Weights of a small image denoising model.
Training: adamw at rate 0.0018, 30400 steps, batches of 128.
Rows from block 2, named by matrix and row number. Rows with one number belong to one channel. Each number is 500 + 25 x the weight over the matrix's rms, rounded and kept within 0 to 999. All counts start at 0. Numbers have three digits each.
# convs0: first 3x3 conv (model.enc.1.0.convs.0.weight, 128x128x3x3), inputs 80-87, a 3x3 kernel for each
# convs1: second 3x3 conv (model.enc.1.0.convs.1.weight, 128x128x3x3, transposed), outputs 80-87, a 3x3 kernel for each
convs0.0:521519506494528481494518519481487491459456524490478500505506491505504505482480480514516508538485495549527504502479480495471481496531531511510500506520498514522494491458448491529498464485487507533506478516488506503529
convs1.0:507477487476484481459482485519475440516494497510527524496551486494545480499535480494480477487495486526506488437471483512486485478497485550535546528503495535510486500462525495485522477462517515505531498473516514485510
convs0.1:523528513523513523520538524540534528533496532507495528522504500527541527454478512518536526523525523517511514460470484474445483513488557509517525502512507510507503478450470539512502503464450516522491479475492513490515
convs1.1:526513510533509510513536495482486476482471461493473464497450500473446498476469529500477497515501545518519505531514501474445453439420444505503492501500485470482476477471525472478517466458509530524532512515515518519517
convs0.2:517508508523531506500526534474495461491510439500482453523519490495491460486491501506493458507504472505512496481482512480467478469437468493489493482476462497486463493494514500509517503499504496480492467470494507505498
convs1.2:498482467485477475519492485531544554518516551507511534467455482462441457474461488529514509528509499553527505504477475483464469441458495533555532517535531493506518516542519514530518505520508474468470466465468502504481
convs0.3:475446489496504465503551511486472477491509497500517528499506523485525544484510522485497505483513517486502500522505495484496452480432480540520478540498458521506476508525493509512474468480513477473510454489565481500514
convs1.3:462475491446486478493520511455465473517511470524522485518513522503518541462460494492504482472482496460518538538518510521549535522534510492491478474489483481479469490484477490491498484460476469482492468491570478486495
convs0.4:473479511480491506485480488484501483478509502495514506489496501475489490464491491471476478464467479463464471512498482507502502508502513516521522513521525511516522517515500505499491496502488481476475482483482494493490
convs1.4:501487472508499479506494490501507504505509496503505494524518511512515512505508503523520527512515519515521522487482511486490505480495500518504499515497487492486477507513496504513491492501488501495496503512509497506512
convs0.5:518513515503499521516504500469479482502480474518528489563569533548560555505521523482498501479491502492499498515500516508498525508488512507510518497503510509509512474486490483501494500509515475474484481472466504480463
convs1.5:513493511509509514494499496492479490491476476489481477504492487497481490508504524505505517495499501507498499493464493474457496479471485498508505495493501499503491490495485497507501491527507500470479494471484503465483
convs0.6:505483460474477480521481478482507542474489549458473489502499500413444435439470486502512523498506504527500488494444458516503474563562512518508510504494497493496495500525542484519526494482511503492507471453464514506507
convs1.6:469498515469448478529516446490481487500489491506475489505487503483476531475469549517501497519517487490513517475432490463501515497497497504499510525505503484495501513513511512498507539512523504498536467471481513516535
convs0.7:504501505479459451525490458551535510521482460501465476529520514471477482485488524500520503513500474534504487496503508437490490473495542500514498501505478511510483514475475536522498490478478500505499497483494519495506
convs1.7:501517523499498496525501509450469491480464475486484496494474474410425439447470491503503522498497533517497516596517526478409451469436482511489472490481463483482478444501489437503499439482472510494514510502517526505502
convs0.8:529508541531525490490486454523461511541513490508485495526488492518482456505500515541495515543535503533532542465502502468480498505503492496510520484467496527491512465495477499479508478461489521485505515488472520517518
convs1.8:505511498545589547489494496478489515511470511509483509508517516428492524465531558513461467536530562486460478462508517460464444455514504463502510517533493454486483496502501515492500474491475493488511508505501476493456
convs0.9:520510509504492499521512514490491489484505484507505479480510517496509491511519496497490506499498499496491498540540545516511525523517513506516516506517512511515514507531523500519532495505513501499469494498474469490471
convs1.9:519524515509516505496501500496487505501495508502499505504488498488486499496498515514518517501511510522520522505477493468468475483479492502507505514521512515509496487504499486499499483499495503501519492498513502492494
convs0.10:471472477474473481483478474508492483511499489522512499502502506505508522496492503476478470481481476483478472503496497496487485487487496522529526517521523519520523501510518510521519505519505479477478487483479478478470
convs1.10:509506498503509500503500493505502514499500508497494503511505509502501504525522517517526522510514509515513514510505504496496501497501510498507501505507496502498485486504494485501492487497487492483492494487498491489499
convs0.11:479478480492511469481498459507497498501576469463535532483502491460511614495507533518533503518523439551496464517491523506456503523487499474477503477468491498480515483515526485518511516555532507554565545494477534515503
convs1.11:506525520529571515484552538465456468488505517467498527465524524467501498471468461523488500502491470489459486510500497528519497468508515542475511552517505501468473524506535520505522529520496495484487509498501538517514
convs0.12:488499510456475497518497531488501518481500517492479505509482492494476480462482500521527508515516499497509502508469502502472483491501508557539538535516514546531532489463491523509506498481502462475493511491494485488486
convs1.12:480477488477462462485478472525496478524488473518510501476505527518539500520515492496493500494481500494484498477512521507556496508531471496487490521494491520495478493499509494495471495507491494499484503522500491513519
convs0.13:515500504518516521506511525530512529504509520498496533481459450475457459496487504494481484489495496496483492512517507523522485492491487483488497487494498490493498516512533521514544505505530522513499519514509503486499
convs1.13:541522539539531531540525541533513519528519499508479480536512504486488500488499531472471475468470483489485490565477484493441485508504545469461466483491495482497510497521511507537532499516508525504525516503519517499517
convs0.14:460479473446493502480403478480481443519524460506476456477498521513481483507479483467455476501496508513535526515510493518460499500526490522507531503493508539518522506529518450518543459454484509500489441441400410456445
convs1.14:449410474437400434459443482481484477529510468534512498530500500526512539504489480483510537478486505497484473514533494515470487520490452483510492483534495486502488496475484521481478478464458421415403489452417621613556
convs0.15:480491525506482513490468484522495508511529521514516495492513524496472504539535511493511498504504501505490493512466503492505469563519508458436467490475478501491493529515548477504488514532567483514507495481464525523514
convs1.15:514521518554514496500508521483455471499486483484491489490472478491467428504504492495501508494502490487494478476534522503553502462509505529476499543495501532472500502495509522509488541507502521508504482497498511519512
convs0.16:490484459448492454465447480514501514543556519521498509516504515522483499536512502507493492532508472480480470499471462484461468478480528507506504492476481531522510517498516496508502483504488511505512556552516522523523
convs1.16:537506495536585563525525550477472478495481476492491498512524492501530520474517538526510517522524503492509499511441492442507519496554517523513481483436460529505505486508501488510496494509494492468457510536486484504468
convs0.17:477474475471473479476468482469473487477476498485473487492482477489475475480477481475473468470473464481473468491493497495495508505505519519526524515522521518523525499505501511515511504517500495490486495496498488493500
convs1.17:499504498509510495500503497513513518507503511511500509510503509514509511518511515518520521514521519516520517497501503502500511496501516511507498502497488490490476499514506493510508493502500488488486488490498480485497
convs0.18:513526509497439512523487482488460482496522515456496482489536510534574581539558515520512484500499490492546540518490494474480502506516473537519523484481482528518510494499482495548510465513482464485526506478481484490491
convs1.18:505491513531466481514489466563572529530539508477488491444459445477491481486475484518517499496480482521505470516523513526533523479520508486496506512533539508506524469451476453412475455434486500504488483473472467518497
convs0.19:514499506490474485520513509485509450457484420521514494521519498537534517446491544489500481509499491520511501518510529487481526484498523520514506504503486520522505493506502517524518514515500502507500490493510498492482
convs1.19:508504504477468470523458439490474509492473505507488492476502506488483469517504475528542551496494514523506497502484502499468474497485496535534500503493483477484479510516528513485506499507519541526492512495498520505489
convs0.20:541492452496475452439443453493471480518486501496485469498519511524518485527500489524489479519509495492494487470490504493503513505525537501500522491501528497509529483507510489503521483491511507472426499469420484481444
convs1.20:508511493512496466497474455505511523521516528535517517485504542497511528504498497536520455512499451494488439467495486505531533477471511522536540514532522499491481495507516503502504518517519516501478493469438470486461
convs0.21:476489520419475491474479503511508507505498557498493482533514509486468446482442490496505492486493499507489492519523497514498496495511548503507499473475487491510527480494482492481474471474470501492506502519529489493534
convs1.21:519490541522508532494493533513509529507509527490487510519502533552551525553507491508512504484511522487503512506465476474490497477484496522501463495485486495513494480453479460462466444465444486490502499520518500503519
convs0.22:489488485498505500499515512493509517495503506485497513502498491498489488500497505483482469479480471475478473505514510507517529529523525514521529507508516514513519487504486493502486492503493515506496526526513515519517
convs1.22:507499493506499491508499500505501504497487489490476478532519514524519515512515519512515520516514521518522520501482489499487489489482489503497483510501480489493473505509501498501500499500498480481488494489496487487496
convs0.23:514487522479479509500480534514500488493503491470493486484480518444492557506522513443471481511528560521542577500440494473491531507480477499473480498494502522526527525479511487509502489530500535510465479476485488507519
convs1.23:493499476519492474470516494552531520522516489515494510478533553478527539544529528465482464462503486460540555501564455522510509493511507488508507535540483555498464514495485486515497487502482526477506496473490481459470
convs0.24:483489490487483487488479481505497495511504492518506484514518519506504505494498499489491496502502494498499491478481476477480474481504503525517518526521522528526523511506519529519522538542535503501490494496487504498496
convs1.24:516516510515523507517514498497505513494497506497500511510508501507492498516504503523526523517522527519520521513509509508499505491490504499493494505495491496495485500509493512514498505507494491488490478481484481475485
convs0.25:509506492484496490483495497525497479516501479496480474493532534475475503474474490470468461498478476506500490497490506496503505505521525507508505520514511528519516528522508530521509523513509506493502502495491491490491
convs1.25:507520508504519509484512509506496496510503498508503493516521510502515507509521511479498503469483496482492496510495496505491483511498489502513490515509487516501486488508502500509501506505496493489487495491497493490500
convs0.26:480475456472482477462477466500481482494487473471483484461485493469475491483476492459458456474483479478484482521534529503503513494500507517517504519517504523509502481500496491510503481509498497496500495498489497496487
convs1.26:521506501500502485507502494504484477513495482510500487508505512486498508494504510496502509485498504503506507523500502509487495506494499491507506514505505523506506475473482483487490473483481478475484498493497516510502
convs0.27:485476488486474483483483483482468462480488472492490480509523525498501507488487497481479466472473468472469472520516508509497503503494500526533535521524527521525522505510512500507507504502504484478478485488480479484475
convs1.27:495495487497499495495497490490487507487497499490484498510495487509495491517506512506512519497510520502516517498490503486484503486482498509514501507513498505506490502514503505506499500502497494495499510513521517515526
convs0.28:470473496483495468496470481472507500505461459494504470523498507503482502500480521478511497500501492489474450511500515516456483496482536495494497474477507496500523488516486509572532489492485512549503489581530513536480
convs1.28:487505510517554512510518485502511494502547527492510516498509478489503502464497485481498504505492490512510486527444485427498536487519534500504473484446465497485476500470501509489518482488510480502509519551504503534514
convs0.29:500500519474452475450481450492490488518519467504510479487484476486416406467412468490458454517456442486445459525530506505491498491520504520485524505479507528489509453529513473530513468528519489453458525475497515514499
convs1.29:466513476448479495481486488517525452559567488584583545516437497504488545497501508549535499529533511511505500522532478423438464452512495496488523520504533504516548524507477513497482519523458488488493492467471484488473
convs0.30:457480519500484491510473466521512458509510466495475454471352432498377430493285395527510485519487466515503488522464497521484499504482533490475509503477512497483502517515495491501476480518491433429456443467424466471437
convs1.30:521519489522558506490533497476515513498529525485520523439402445463446474490470501496497505483496494487476468526481506501418487508457517490507529544540538493494499508519508531541526508518492552505484454473466488472517
convs0.31:472456531505463474516483467513471489496488443502502475518523513489507493464468487508521498509500501531498495542520524542524523524527547508495512514496499512513513475469491493490509483509494518489476503540454496479473
convs1.31:552518506539536523551517525489523517472518510470496513515504501522523529549542543514495494486497486475500487506498491472468504475468529473499498500500513529519515508519517524516523516518522515522511485536522473451483
convs0.32:479481487487486526515517454566509498553525553525497533494478470497459473512487524512481471529524484506521510513524519490439497543502538472508511487491482524517516502479480509524452493508457513489483564533492500482501
convs1.32:492532496525525537493488547534518499512492470492465456512496512479458495500498533496479469533524527469471511503491517495397450526508478513511495498537497482529524473405492502416510481403491500480475530509501531514503
convs0.33:509504488492523505477488496489483477494481490492492502478460453470448447446445436503507494503506505500506499480486487471482466471485455514515514508513515514513519493507505509515498509501492501494503502496505506489496
convs1.33:520513522501504512494487500498492498488482478469471479491475480476468466494487486522529528505508509522516516537521524504500502501502500494496489506503497504500488459496474460496474456478466516494497518492496513489498
convs0.34:494491489498481484505491487516498502491474493507478479507501512491480464543559558536519515546522492528517522481508500483511511495526508538558553523516511493483485498504510503496540503484512520519522459461477532534519
convs1.34:517512525521526524512533528536541528511519514507511511529498508488497511504513511491468491474479493493481483497509516463485512445477493504498494539531512543533512501516537494506521510515528536528535536523519505518511
convs0.35:502484509517488477525495449510538503510503500542530528498474440446485455486530513529508465519537490506533522522456493524442487531512523508482518506458510527484515487520509485498480517493515446517476470494478464490435
convs1.35:503527474509552490451510500442468495484508534500489509517525477535546506475472446526489486510528524489504528467469533468482524494493530508487492489463512472444478499486476497476496518494461455534501463461505475491440
convs0.36:488460507510463519504496489493497518472471519458531484497542498443573473514526466451447510452441499489512517520510531483519506508513518515502527513478519521478513521527493466471456487520498481493486523515547510461515
convs1.36:494521512508504491518530513506505490521547541516559557498447496472464489479512517468510515502507476488508474492527502473596508505506495501492514520483506563536519495476528485484500507525492408348448495408437523555518
convs0.37:519501511488485480521499521534520502548531510491480497532489514495445472481503516510495514547536538506495528512479491458493459505508487489505494459481485481501500521506494534520501508465483517480459495506507502504503
convs1.37:519480476510508493501500531512489507526497503530494491456506490490498469504499487485453478503478472506486494481509495496549507506504478476517503464491503479510497516492497521490492522480513498488501518506491501475484
convs0.38:488503500491481517500476506484500501480472514510495505477506493498543525545452489469487504444449481485501473524530479533522490522485532521503512487473495507507516481510478464442438477468464488468495495491493453472482
convs1.38:471440498494425467475467493482505455448497510486525553521496499513516514498502527452500499468467455458476473505466462515496445515506486492539519495525510478491485531490492503488498480487481471494469477512502482500490
convs0.39:508501492489482446521455451544539527531528554546511517504490499537511478494515483512497497534513530486489503498521529477463503528505492462471482472488506522537538463503486468543555477501505483475438474465451500512506
convs1.39:548531528531540530513493503470486498459498535452472509493487499534514526501514509518480465507503495504532530467478438474502520456470509567529490517505493507514494447457427446464453414440437477490501522484467512527515
convs0.40:519506483531492498533492476550563511554482471515446449467486512463445472479448456484491470508505503489493495490472509501463495505475487512509533509501511515502513495501513469469508451463504500504483504506492459485463
convs1.40:507508535521454513538527493505527502519499469509494490536496497500476499514507527511501514538513513472504498495506516485476533490482521456476520453499520494514523514531459530527441515510441506491477481513451479504468
convs0.41:482460505489462467496473481491514525510533511498463533503480505501511527500503479497503533514533518482437531494533504502579503503520500508482499514486507495476524418489445474530528437516507478504515470469487515491480
convs1.41:502503500521529513528533502511480445471451486472491541531492496491430476461488519499485495507493500457475494512490475525478476511509506504498523527503528517495496489496463512532509524540486514483510488468486478492527
convs0.42:502478517496479521498508505477479456456446452442465485495550503577635568534560494496474463513511504479483460471495488457481484464465507499483498499500521519526541501500477459489458509522519509498517526537522476508488
convs1.42:507467497473493489480500480537506491502487494465465509500482483520492492500474517484481494519521469491523527477518501491531515477503514527540526499521485507510467495489510477488492475502484483478495494523504480462495
convs0.43:469482457456466450501490468503486492517496456459509472499512528484478503522505521481498511502520515488516495500474454524490460526514473514482464528501478545531512545521505542524491526514494492506491485464493546565509
convs1.43:515525506503498512525492494471459487487479502491476480519512508529510497517503510494518519492503514491490491503495486523500483506479494492498485485513494489513504499511493494493486486489488497493499505494514527511511
convs0.44:513448548497476487522473487488481492510534516536457509486498492457484481477498501508482489509498467452480525491470510499463497503545526491495503499488491511488477470437474511465488493485472508493481515507432489491486
convs1.44:503507512495543497506457492531486502524460481493516480474466526517535502480495486486482513491485491476488477492458499456494501504526493495480521542463516509487522478492525505494534475498511515487481467494518519494513
convs0.45:523458489483512523519483506496530490464525504478520512503478511517493506517465495475513459484496511463488506519481478474493487505543495527503524511494519508485502547566512475485503454500500516511484499521514481484493
convs1.45:514524524522548517503515533500534465527514457559526484487480512484534524510507435494496470524499500482490484501477491509523540521520467466496489483524504489518492492555525501509495495537488495509518518510491480491493
convs0.46:501553542496493488516519507524527503522521552485522561513497524489516532512523536464483513500504498508518536474429456484488441495486541490513506497491452494489458437485535497530518497513515536526484539514517487477534
convs1.46:504505486496522524480521493458485496489517505492516505525474483455455509475511587488441455566561560498511515533541492464471528500466537487478469517524499494501521516514495492544503513561537505510530514518532506491472
convs0.47:481485509482473484505495492537503520532550513504502504519517490503489477502486473469464467482494472495477450513515512479483492470473491517506492533523497527520504507504506507504506490488497490498544517534521507531517
convs1.47:485488490483505498489492493488478482495485491488491488484499504491506500484494492490504500477498503487498502468468479488510504486515506487518503489511496486495478492491500500493507495493508500500498501495493507487502
convs0.48:449423492452399435538517531483511520538542501542541527478504519516503479516501488468515539528505533546469465479545506543571433508512509513496490509488463508471498507481531521499502512502489515532488472559546473482484
convs1.48:491508529534557537564573486484507520480504479513497472525520470493416452469494552508502527527520520518538534521500471499429473496480536480471496474491508544515489494508495520510499516495501528505508507505497472470497
convs0.49:479478510488496503512465475518545478517501489494543511453375450434357434496404471512503478483465464497481465487487495479439504508464535502484507505482509500480509494538516467480477482505505513577520523608524500527521
convs1.49:502483505508510516470523516474534493505552549496534529487437481512502502515490480505492494516515520474498503525457468504471465497504495515522524493474501468472491522519515512499503501490491539524536562629572527609554
convs0.50:498469539560496501498518494478501496512529484498524493497510479469494508490499498443495524528536488525535483518478491576490520528478503492509497511524480509500468477445474579509474497480495475505515450500531470517498
convs1.50:469493481519498564514502508484459446487467439508502506457383483420428531443487511466471499455428493525489455512502480516584469526518457513524507523467436560525479529486490562550554518519518483521477471504473520512485
convs0.51:498508500488489491470476450496502506502475449516504481514521491473510496457521578505501500506492481502491481504514497473495512479489512514512510499505504500503506467482503475493510474484502525514499507502531504516522
convs1.51:541539529563560545527536550473474479485482481484473474502490499464442458493478483528522522514495526519526518537541528523472494511471516493501486503507481487485477483485455489475443492481452537507502562535532528512535
convs0.52:499539534508543551477513513513487503528500480517495477496506502481474468474452489473487495490474474504495496490481512500501488506520514489485525497478532489487532472575424465517455497561415495503529517553512523523498
convs1.52:465505519525519518525528508486483484509503511512523524505521524514540476501506480520458449524484477502467499507515520472454456545535509512503498523516503508503506476515506486495514390509510494510520537534531531521506
convs0.53:495507521507521543532522516508515514491518498514482443503522527448459419500517512535516487542518500532520526463490535442482513479471477523509506501500487516508492497486505497500498490486485518489487507509521504505522
convs1.53:495503513514502493488480484533518509506479472463457456455457481467439420496457429500501503496477501503515517491479484560559507535547544489507493484488491488485477491509485501493469498516490498489498532516537527523533
convs0.54:495466459509493510539510509455507523440467522502487514505501496495517525498506489461473473507480508518502504500467490478515525492502498479475485481471487515503500449470490472561537475533490561548501447462522488482498
convs1.54:487501519501455503474511523503511513473498537483460498469447485505528567519505502479490495448464466473501508508510503488520533489490486520533510546544489500500469450422470434415426446412437462486515472468500542487506
convs0.55:480474490479477489488454438497474480486466484493506474519545548526543521522509498480464482529523508516538511525490472494462519486510547482458449489461442479464467530525465510508488498516524462509505394368386420369432
convs1.55:445471510489479482511503493525550520484507520503534543485517540462504529454511509458471470453468463508476437523477495511507516513481486528525506502484491516487491484486496505478499489484496476469511447448440531543487
convs0.56:515497488466456455492504448494503493494520530467479486499518514492497496527486477497510524457477496439472526538506467559475516508492522517508482516501471502486486517486469530518497485495512510521505503483461504513526
convs1.56:479481496488487486496528497516489480510511500485531544550506513535541529524547505484498491494520502489486482485479534515543500477514468517528545529513540527502502501495487494463489500446466521504522475488488477508498
convs0.57:456462512479502492502451460519548538478548513522530494507547530508558492543577512497498499502525516532510508526474453499447427481454500483466468505473483519499508496516499475477495480490509481544504510586520468532490
convs1.57:509495507522524527501519502489462459529498501496460460512542502537549496467459442493450472508475484511484494497483467481554485461504500520514510471473491477487500491496498485504497472513490517540499534580529507548506
convs0.58:518482505486472496516490510524489487524497532528495539550515540536504511516553544519501501517487501521486500514489525472481513492510512523521516510515512518518527482491468515547517489534506519506495529515512500480492
convs1.58:497491522514506506516490482492503516498504509472481504470485499480488509519537507522518514498497509498508513521452479494471509490513528494499495487499488459459449498544526497519497502529496487475477503492488511481486
convs0.59:522485521519507503518520530526533521523537585472499501474495533460466485517500497494514507511505519549531505491517522495516502509508481517510501498492488523516514498498508494501517486498508480484499503487482491505518
convs1.59:460499520453450487502481485520532525533506485528520478484475506506514533491500527494489497512465474516495470506506531495495480502541531504515493497506499500500495516548537507517516512537529525503473519499473513515481
convs0.60:511526509529524525538530509504495516478474504489490479539542502506519509497516513510527509548525524540529513502517515522544518498510497507491512500482504498492514476506495497504512496530506471492488513535514518533538
convs1.60:494527549540556556541529531513552560530560547549568515538489483488447514460501529464477489487471474495502484472462483450526543472514529486504477507540536505545538502505514508494510532508510504551517473466472471460504
convs0.61:525507478485539524532501495525510490515496496500505524512486511514516530491484491510507503511486498492511527508490499471455452524488512495506513486462444517502478503500538470507499479486512503529522542534534509513525
convs1.61:499486493521546494483503509520518481512535517471477474526484475467455506507521595526499535534539588476499538512495497410469504452484505489512502474502480481504476496523524515541511542527511500491484526507522517513517
convs0.62:484477488484474484484474480513527525508523509521532520517541528522557549543558555486490493493486488493492496503486487495480494481474494517512515510501512502498502534538514514515508495510501512520515498512512507517513
convs1.62:514518523511510514514511520509510513503497497499478494511518524513509515529520526502517522494503510525521519483473485476462482471458476504517516504516520494499503476516485484527493494530485509482479526510505531515527
convs0.63:514506491518525508495504509496524531489523546497514526485478471476485482486512496482492477476481469475475461498512495507538498500522513523517522520522522520518517493534517481518504471507488534524511519565542509528526
convs1.63:495500476492512490477497486498515502497519508504508502504503510495498517488505516537533524513521527516515520495497491485478475488491479511510506521519499506511480512506518505495519509497512502498499517497505518506494
convs0.64:520531544518486515534498489493474489512498525543552562513519512552557573520545543470479503487484490507497495454459454472456456453438469488499518488497512501509516477474479479493491476479484508506504484494491478495484
convs1.64:482502535495509523531519518504500493510483478516498489520506514504508526480504533507498502504497504498507507524535533534562530497508482527519498513514493494500476503484491528506507529506497465496516450449455507484473
convs0.65:542489486519459491499448480525515508509495515531494502487473502444480479463476451527503494512520496507510489541528531505496486520486524508490488489480501506503521531509526522489492492475504509512494532505469512498518
convs1.65:504477484462469520519495551523477494521445467524497518492515528500498475516507521501479493495473476499473480515546532483529479522504534542529488536488447524503499500494476507506484504499488526478468506500514523510539
convs0.66:460497502532452509507496462494505510503469482477486460525500498486465512496475502496492525521466504509504560506542521486522496489489505537508519531493510514503533470485476496574564436483516501506539474506512532520521
convs1.66:485530526491465503509531508496493498517497495506495479503476459453463480478495519516497508484496541498504522546525508429370434459438511491493456509534485477498481477478480502490477479448441504498512468473480504504506
convs0.67:515506516474507513503479495464498501465472507462463469472513534428461512509504490453485505512466509516510511515523503489483480500467458518490517497466498518498519470521501490551530480509487500516489481500507498500472
convs1.67:460496485494500472478506475478510494460490478467477462521502485524510513505536540502503490518492498492523504526514541527516472507514528498501506494508534484497495522523507520518510513506507479497512496487499505539521
convs0.68:530537516512484462504460478558524509539555483529535475502494492513520511542518530538531490544517469505475449510495457468466480501493511489500506504491478494482498505503496531499484514556494505493505544523466489525555
convs1.68:484524537458547548514516541445440494470457489453462474519514497511510496517483505509510489456466447459476463516533494533546487506504489526498522530520529522514534485520512492528496498515468524446474492473465466491465
convs0.69:506512514493500513528503487507503523501455426524499499510505483519493497488508552504486507558469491507493498495508505477493483500494500512519538508501522536522519494537508482541556488489486492496494473517537518503495
convs1.69:495483487517515505485460476511521522503519516505521486468479509524523524503483477519529517470460454483498463469443498522532517522505491507536522547562550552563529527532525520488495545518529495497473491503515531544523
convs0.70:525473480493461440474480482491511516516525591495453491513514538469483466504493489483485478471489502460467494529522510546516501506524508536514537538521550547520545480523551507542553466513513523510475526525512500477508
convs1.70:497518488488498492476488470536510472505490474521491505487495509504558536497538503518534506521534523486506511505491547534487519553438506499463457508482474521511516487506504478505500475515492528499522509514524466478489
convs0.71:480503483470522493494512517511466519511474509480487487506513492494482483499470479514517544505521542489505528492496503469484471488485458501498511492494510480490502486506504510509517492501483489500524488460501504478472
convs1.71:499456482515499516472488499535502515538507506537481507479510432495524462460520481480480477465459466486427445464480490519504512521514490503530526489497487512494480497462474492457471502476464489488468508513501477491493
convs0.72:491454452508473473488482476509487449532510493525502501492494488522526509542513476482492486495503495493489500518528519506525532487501523514504494514507506499505503503480479522510508508520511505516539493504517465474479
convs1.72:492504486470475449495478469484468456510485450543517466498491482461470448500505484462475494455475492494497497534493544495446522516475525472473501469471502461452473498499498504522509497528524485452447468458478519487472
convs0.73:513537495461500517458503483500508513461495514448487479501516517511489520515488495516498470500478470484491471528525514496497536521541550521514491501507493513515494513507521508502525514499518514493493520521515521505488
convs1.73:494485488461462476484474489511508517499484493474470469435475509513534483548496465492506491484491467484496472476484486443488473483497498491475499496484496525495485497498508504502504506503520510495475467490482512524498
convs0.74:510505532496502521509496510511499455506504465506481435377375289329389317269307284511514501518522532526521529516478477507489485499502518494477495485471494498491511492487495496498502477490487505516505482520492486493495
convs1.74:517484503501510508486524544478467467493472482514510506478517505535553513552526507504481482510495462509508478496475505485518527508526540489486486501470478500473468493494502480501497487488484521504523525530531516513523
convs0.75:486479480490475494490485483527507537503475522505505488505486546497462542512539555495502505504491491477490482479480506510516534475494481532516515534514531529515530482457489532477515521479495505519511526460501565534501
convs1.75:532519488511453474515507525488440457487489468464482470458504463490522475531531464510520532502498493494506499492452449524558534468458476459453515468425489490464470483472485484476488486485495500486505490478520491491509
convs0.76:437479505446447533507437502493491501500505524489487464466464485437423473481439466467441500485475503507507498485512504470498514454510511489473492489465492503469488499548466508556471462525446511501508496501541482487534
convs1.76:472464483516503488474517502446480469493507492549559499478510453523541488497501486473503487476465478469455479495496543505527503516500520495519517478529532506513533451489490473497511415476504500514488523522491515509488
convs0.77:500506516490487495481476479475522504480451501478494503480498486551510496529541491501521514505522512482494499526497511539489508547499503535517521523497502546524536400513451455547483389558468490497476487497494498517505
convs1.77:512505521496501504487525528488521520495496485499485479505477485545504497535497468515490506468491500472492503512496513530483492517477488537511479523514481528503465526474444524511446490534354497500510489482477513509527
convs0.78:496492514534511506530499513512585519482491517466486514539521542495430499496471515481497468508516512506532514521470478508487502509481493500472498507470484523489492475531509507524503476496456495507480465489497490483490
convs1.78:504481501520514477492493476524494483501490498528518495512484501560548543477490478529517507521503480498480466496525494579503473492505529505507525518515535510471482520488503520495504472482473498487505484491474469476487
convs0.79:484476466484481477484482480501509505506507518508512513501488488504500493493500494477476466473472466467465465490489490495488491486484502524526532519524531519523532483493490497506490489497487490489474497504488495503493
convs1.79:506503491506503486503499487501505506507502506500501500500498496499497498504501504510516523503507510509511513498496498492488495491498499503502488502497478496486466499503497500501494500499493494490498495501502490497508
convs0.80:503525507523508500526535491492491478498477475501497472509511509498463434513504512502524512467487478468475485470498475478435452471465537512510488509493473490485488469524490528521482515471470461484525518523469494523523
convs1.80:479476467504451483457435435504494493476519518506550529474503520470539499475486472515500491503510503526495429535521491483475494503510486489494485488484508478477492484507485487509509458469537501492497482534522513527472
convs0.81:501517500512524533518512507525529566490495564514520526530515504520510536495506549539508500532515523508505517487506501500467483498454502535510513505478499526510521480513494490538507467482487489498497490511536504492503
convs1.81:485512473541554518531524515557548508547521482498489459528480440487451453460462464525510506539513523507491510520527544518466496543507509500511478510523487495518506509473493518484510499458481533521515562563563485488530
convs0.82:521504501515513525504519534468488482456467486486480486492504486517559493541557451537504467497483489517502503497540518499550465486461469520499501492473496511500497482543487456495478485528507496442470487502488438415454
convs1.82:498482471511536497521544508525527487511526510533557535470525491514537448480497459475475519525505502519489505441469487465543524495524506541525526537494514542535540468486498488499515488503520508494466519557538491496514
convs0.83:492459524508464513532502527464489488508516517513521512456481530442457459469437418493499495494487499509495508444471460460497443522533492529490507533489526512499532511507485467502483487545521443484480483537498449478468
convs1.83:499498479492479479502504504489475467517525520563585564455533518481534477512510481503497476496507494507513501465483478458513470453496440522502495509487502467440452487498526491505493496500476543544530487545497492513496
convs0.84:503503512478515495512524500529515493510486483490483493503491490544492474512468480556514458525544522481495516488473491503483466511504505492477455502484470501497488483513489482512503488484502493518477482494502505502490
convs1.84:498470523520519480482481482526510519511497469520490446531513489531496486503475476460478512492465479523503479489473505494498534523513502493493487501509521499517514511521519513515495548572532490518491525540516472477499
convs0.85:476477482481477486487482484511502498514510508513515512491492494499500502501491503496496493498499495505500493485489484488490489483494495514516518516518521520522522490497506497505504493498502504496499517499498513497499
convs1.85:512513519497504503496495495522512521514506516506496509509515523501503513534529528522519519506516513518515514511509514500498506498493505501509502505505501503503497476508487474512487480505487504487493502490494498479493
convs0.86:503470461510457489502428469432474497486393496492458477521556493499503450487516486490489495554522548464511507513489496506499499547514513496490499485486476464472493540449499518519460547511432473507428409397487493461480
convs1.86:524479523531515494503532473457500523514511527515500517499493444523467480535471455427510534467399505460436424474490494498481523501487499478508467492509536492481498489465510491495505471472535506477539519425403492489471
convs0.87:526522496481469498488553533509451519473492520500541492505504517478599513473495534504477525493453490494516523497478486484517524497506515513475490523469513544547510497517488514496497498494488502490501506496507482515518
convs1.87:498506523491476494525485497514499450512465466458452490487447519487582544491493490473496492473452464493494485511451476493580540506483482513492503560464516556489519508493513525484523511484506483511500500507504513509525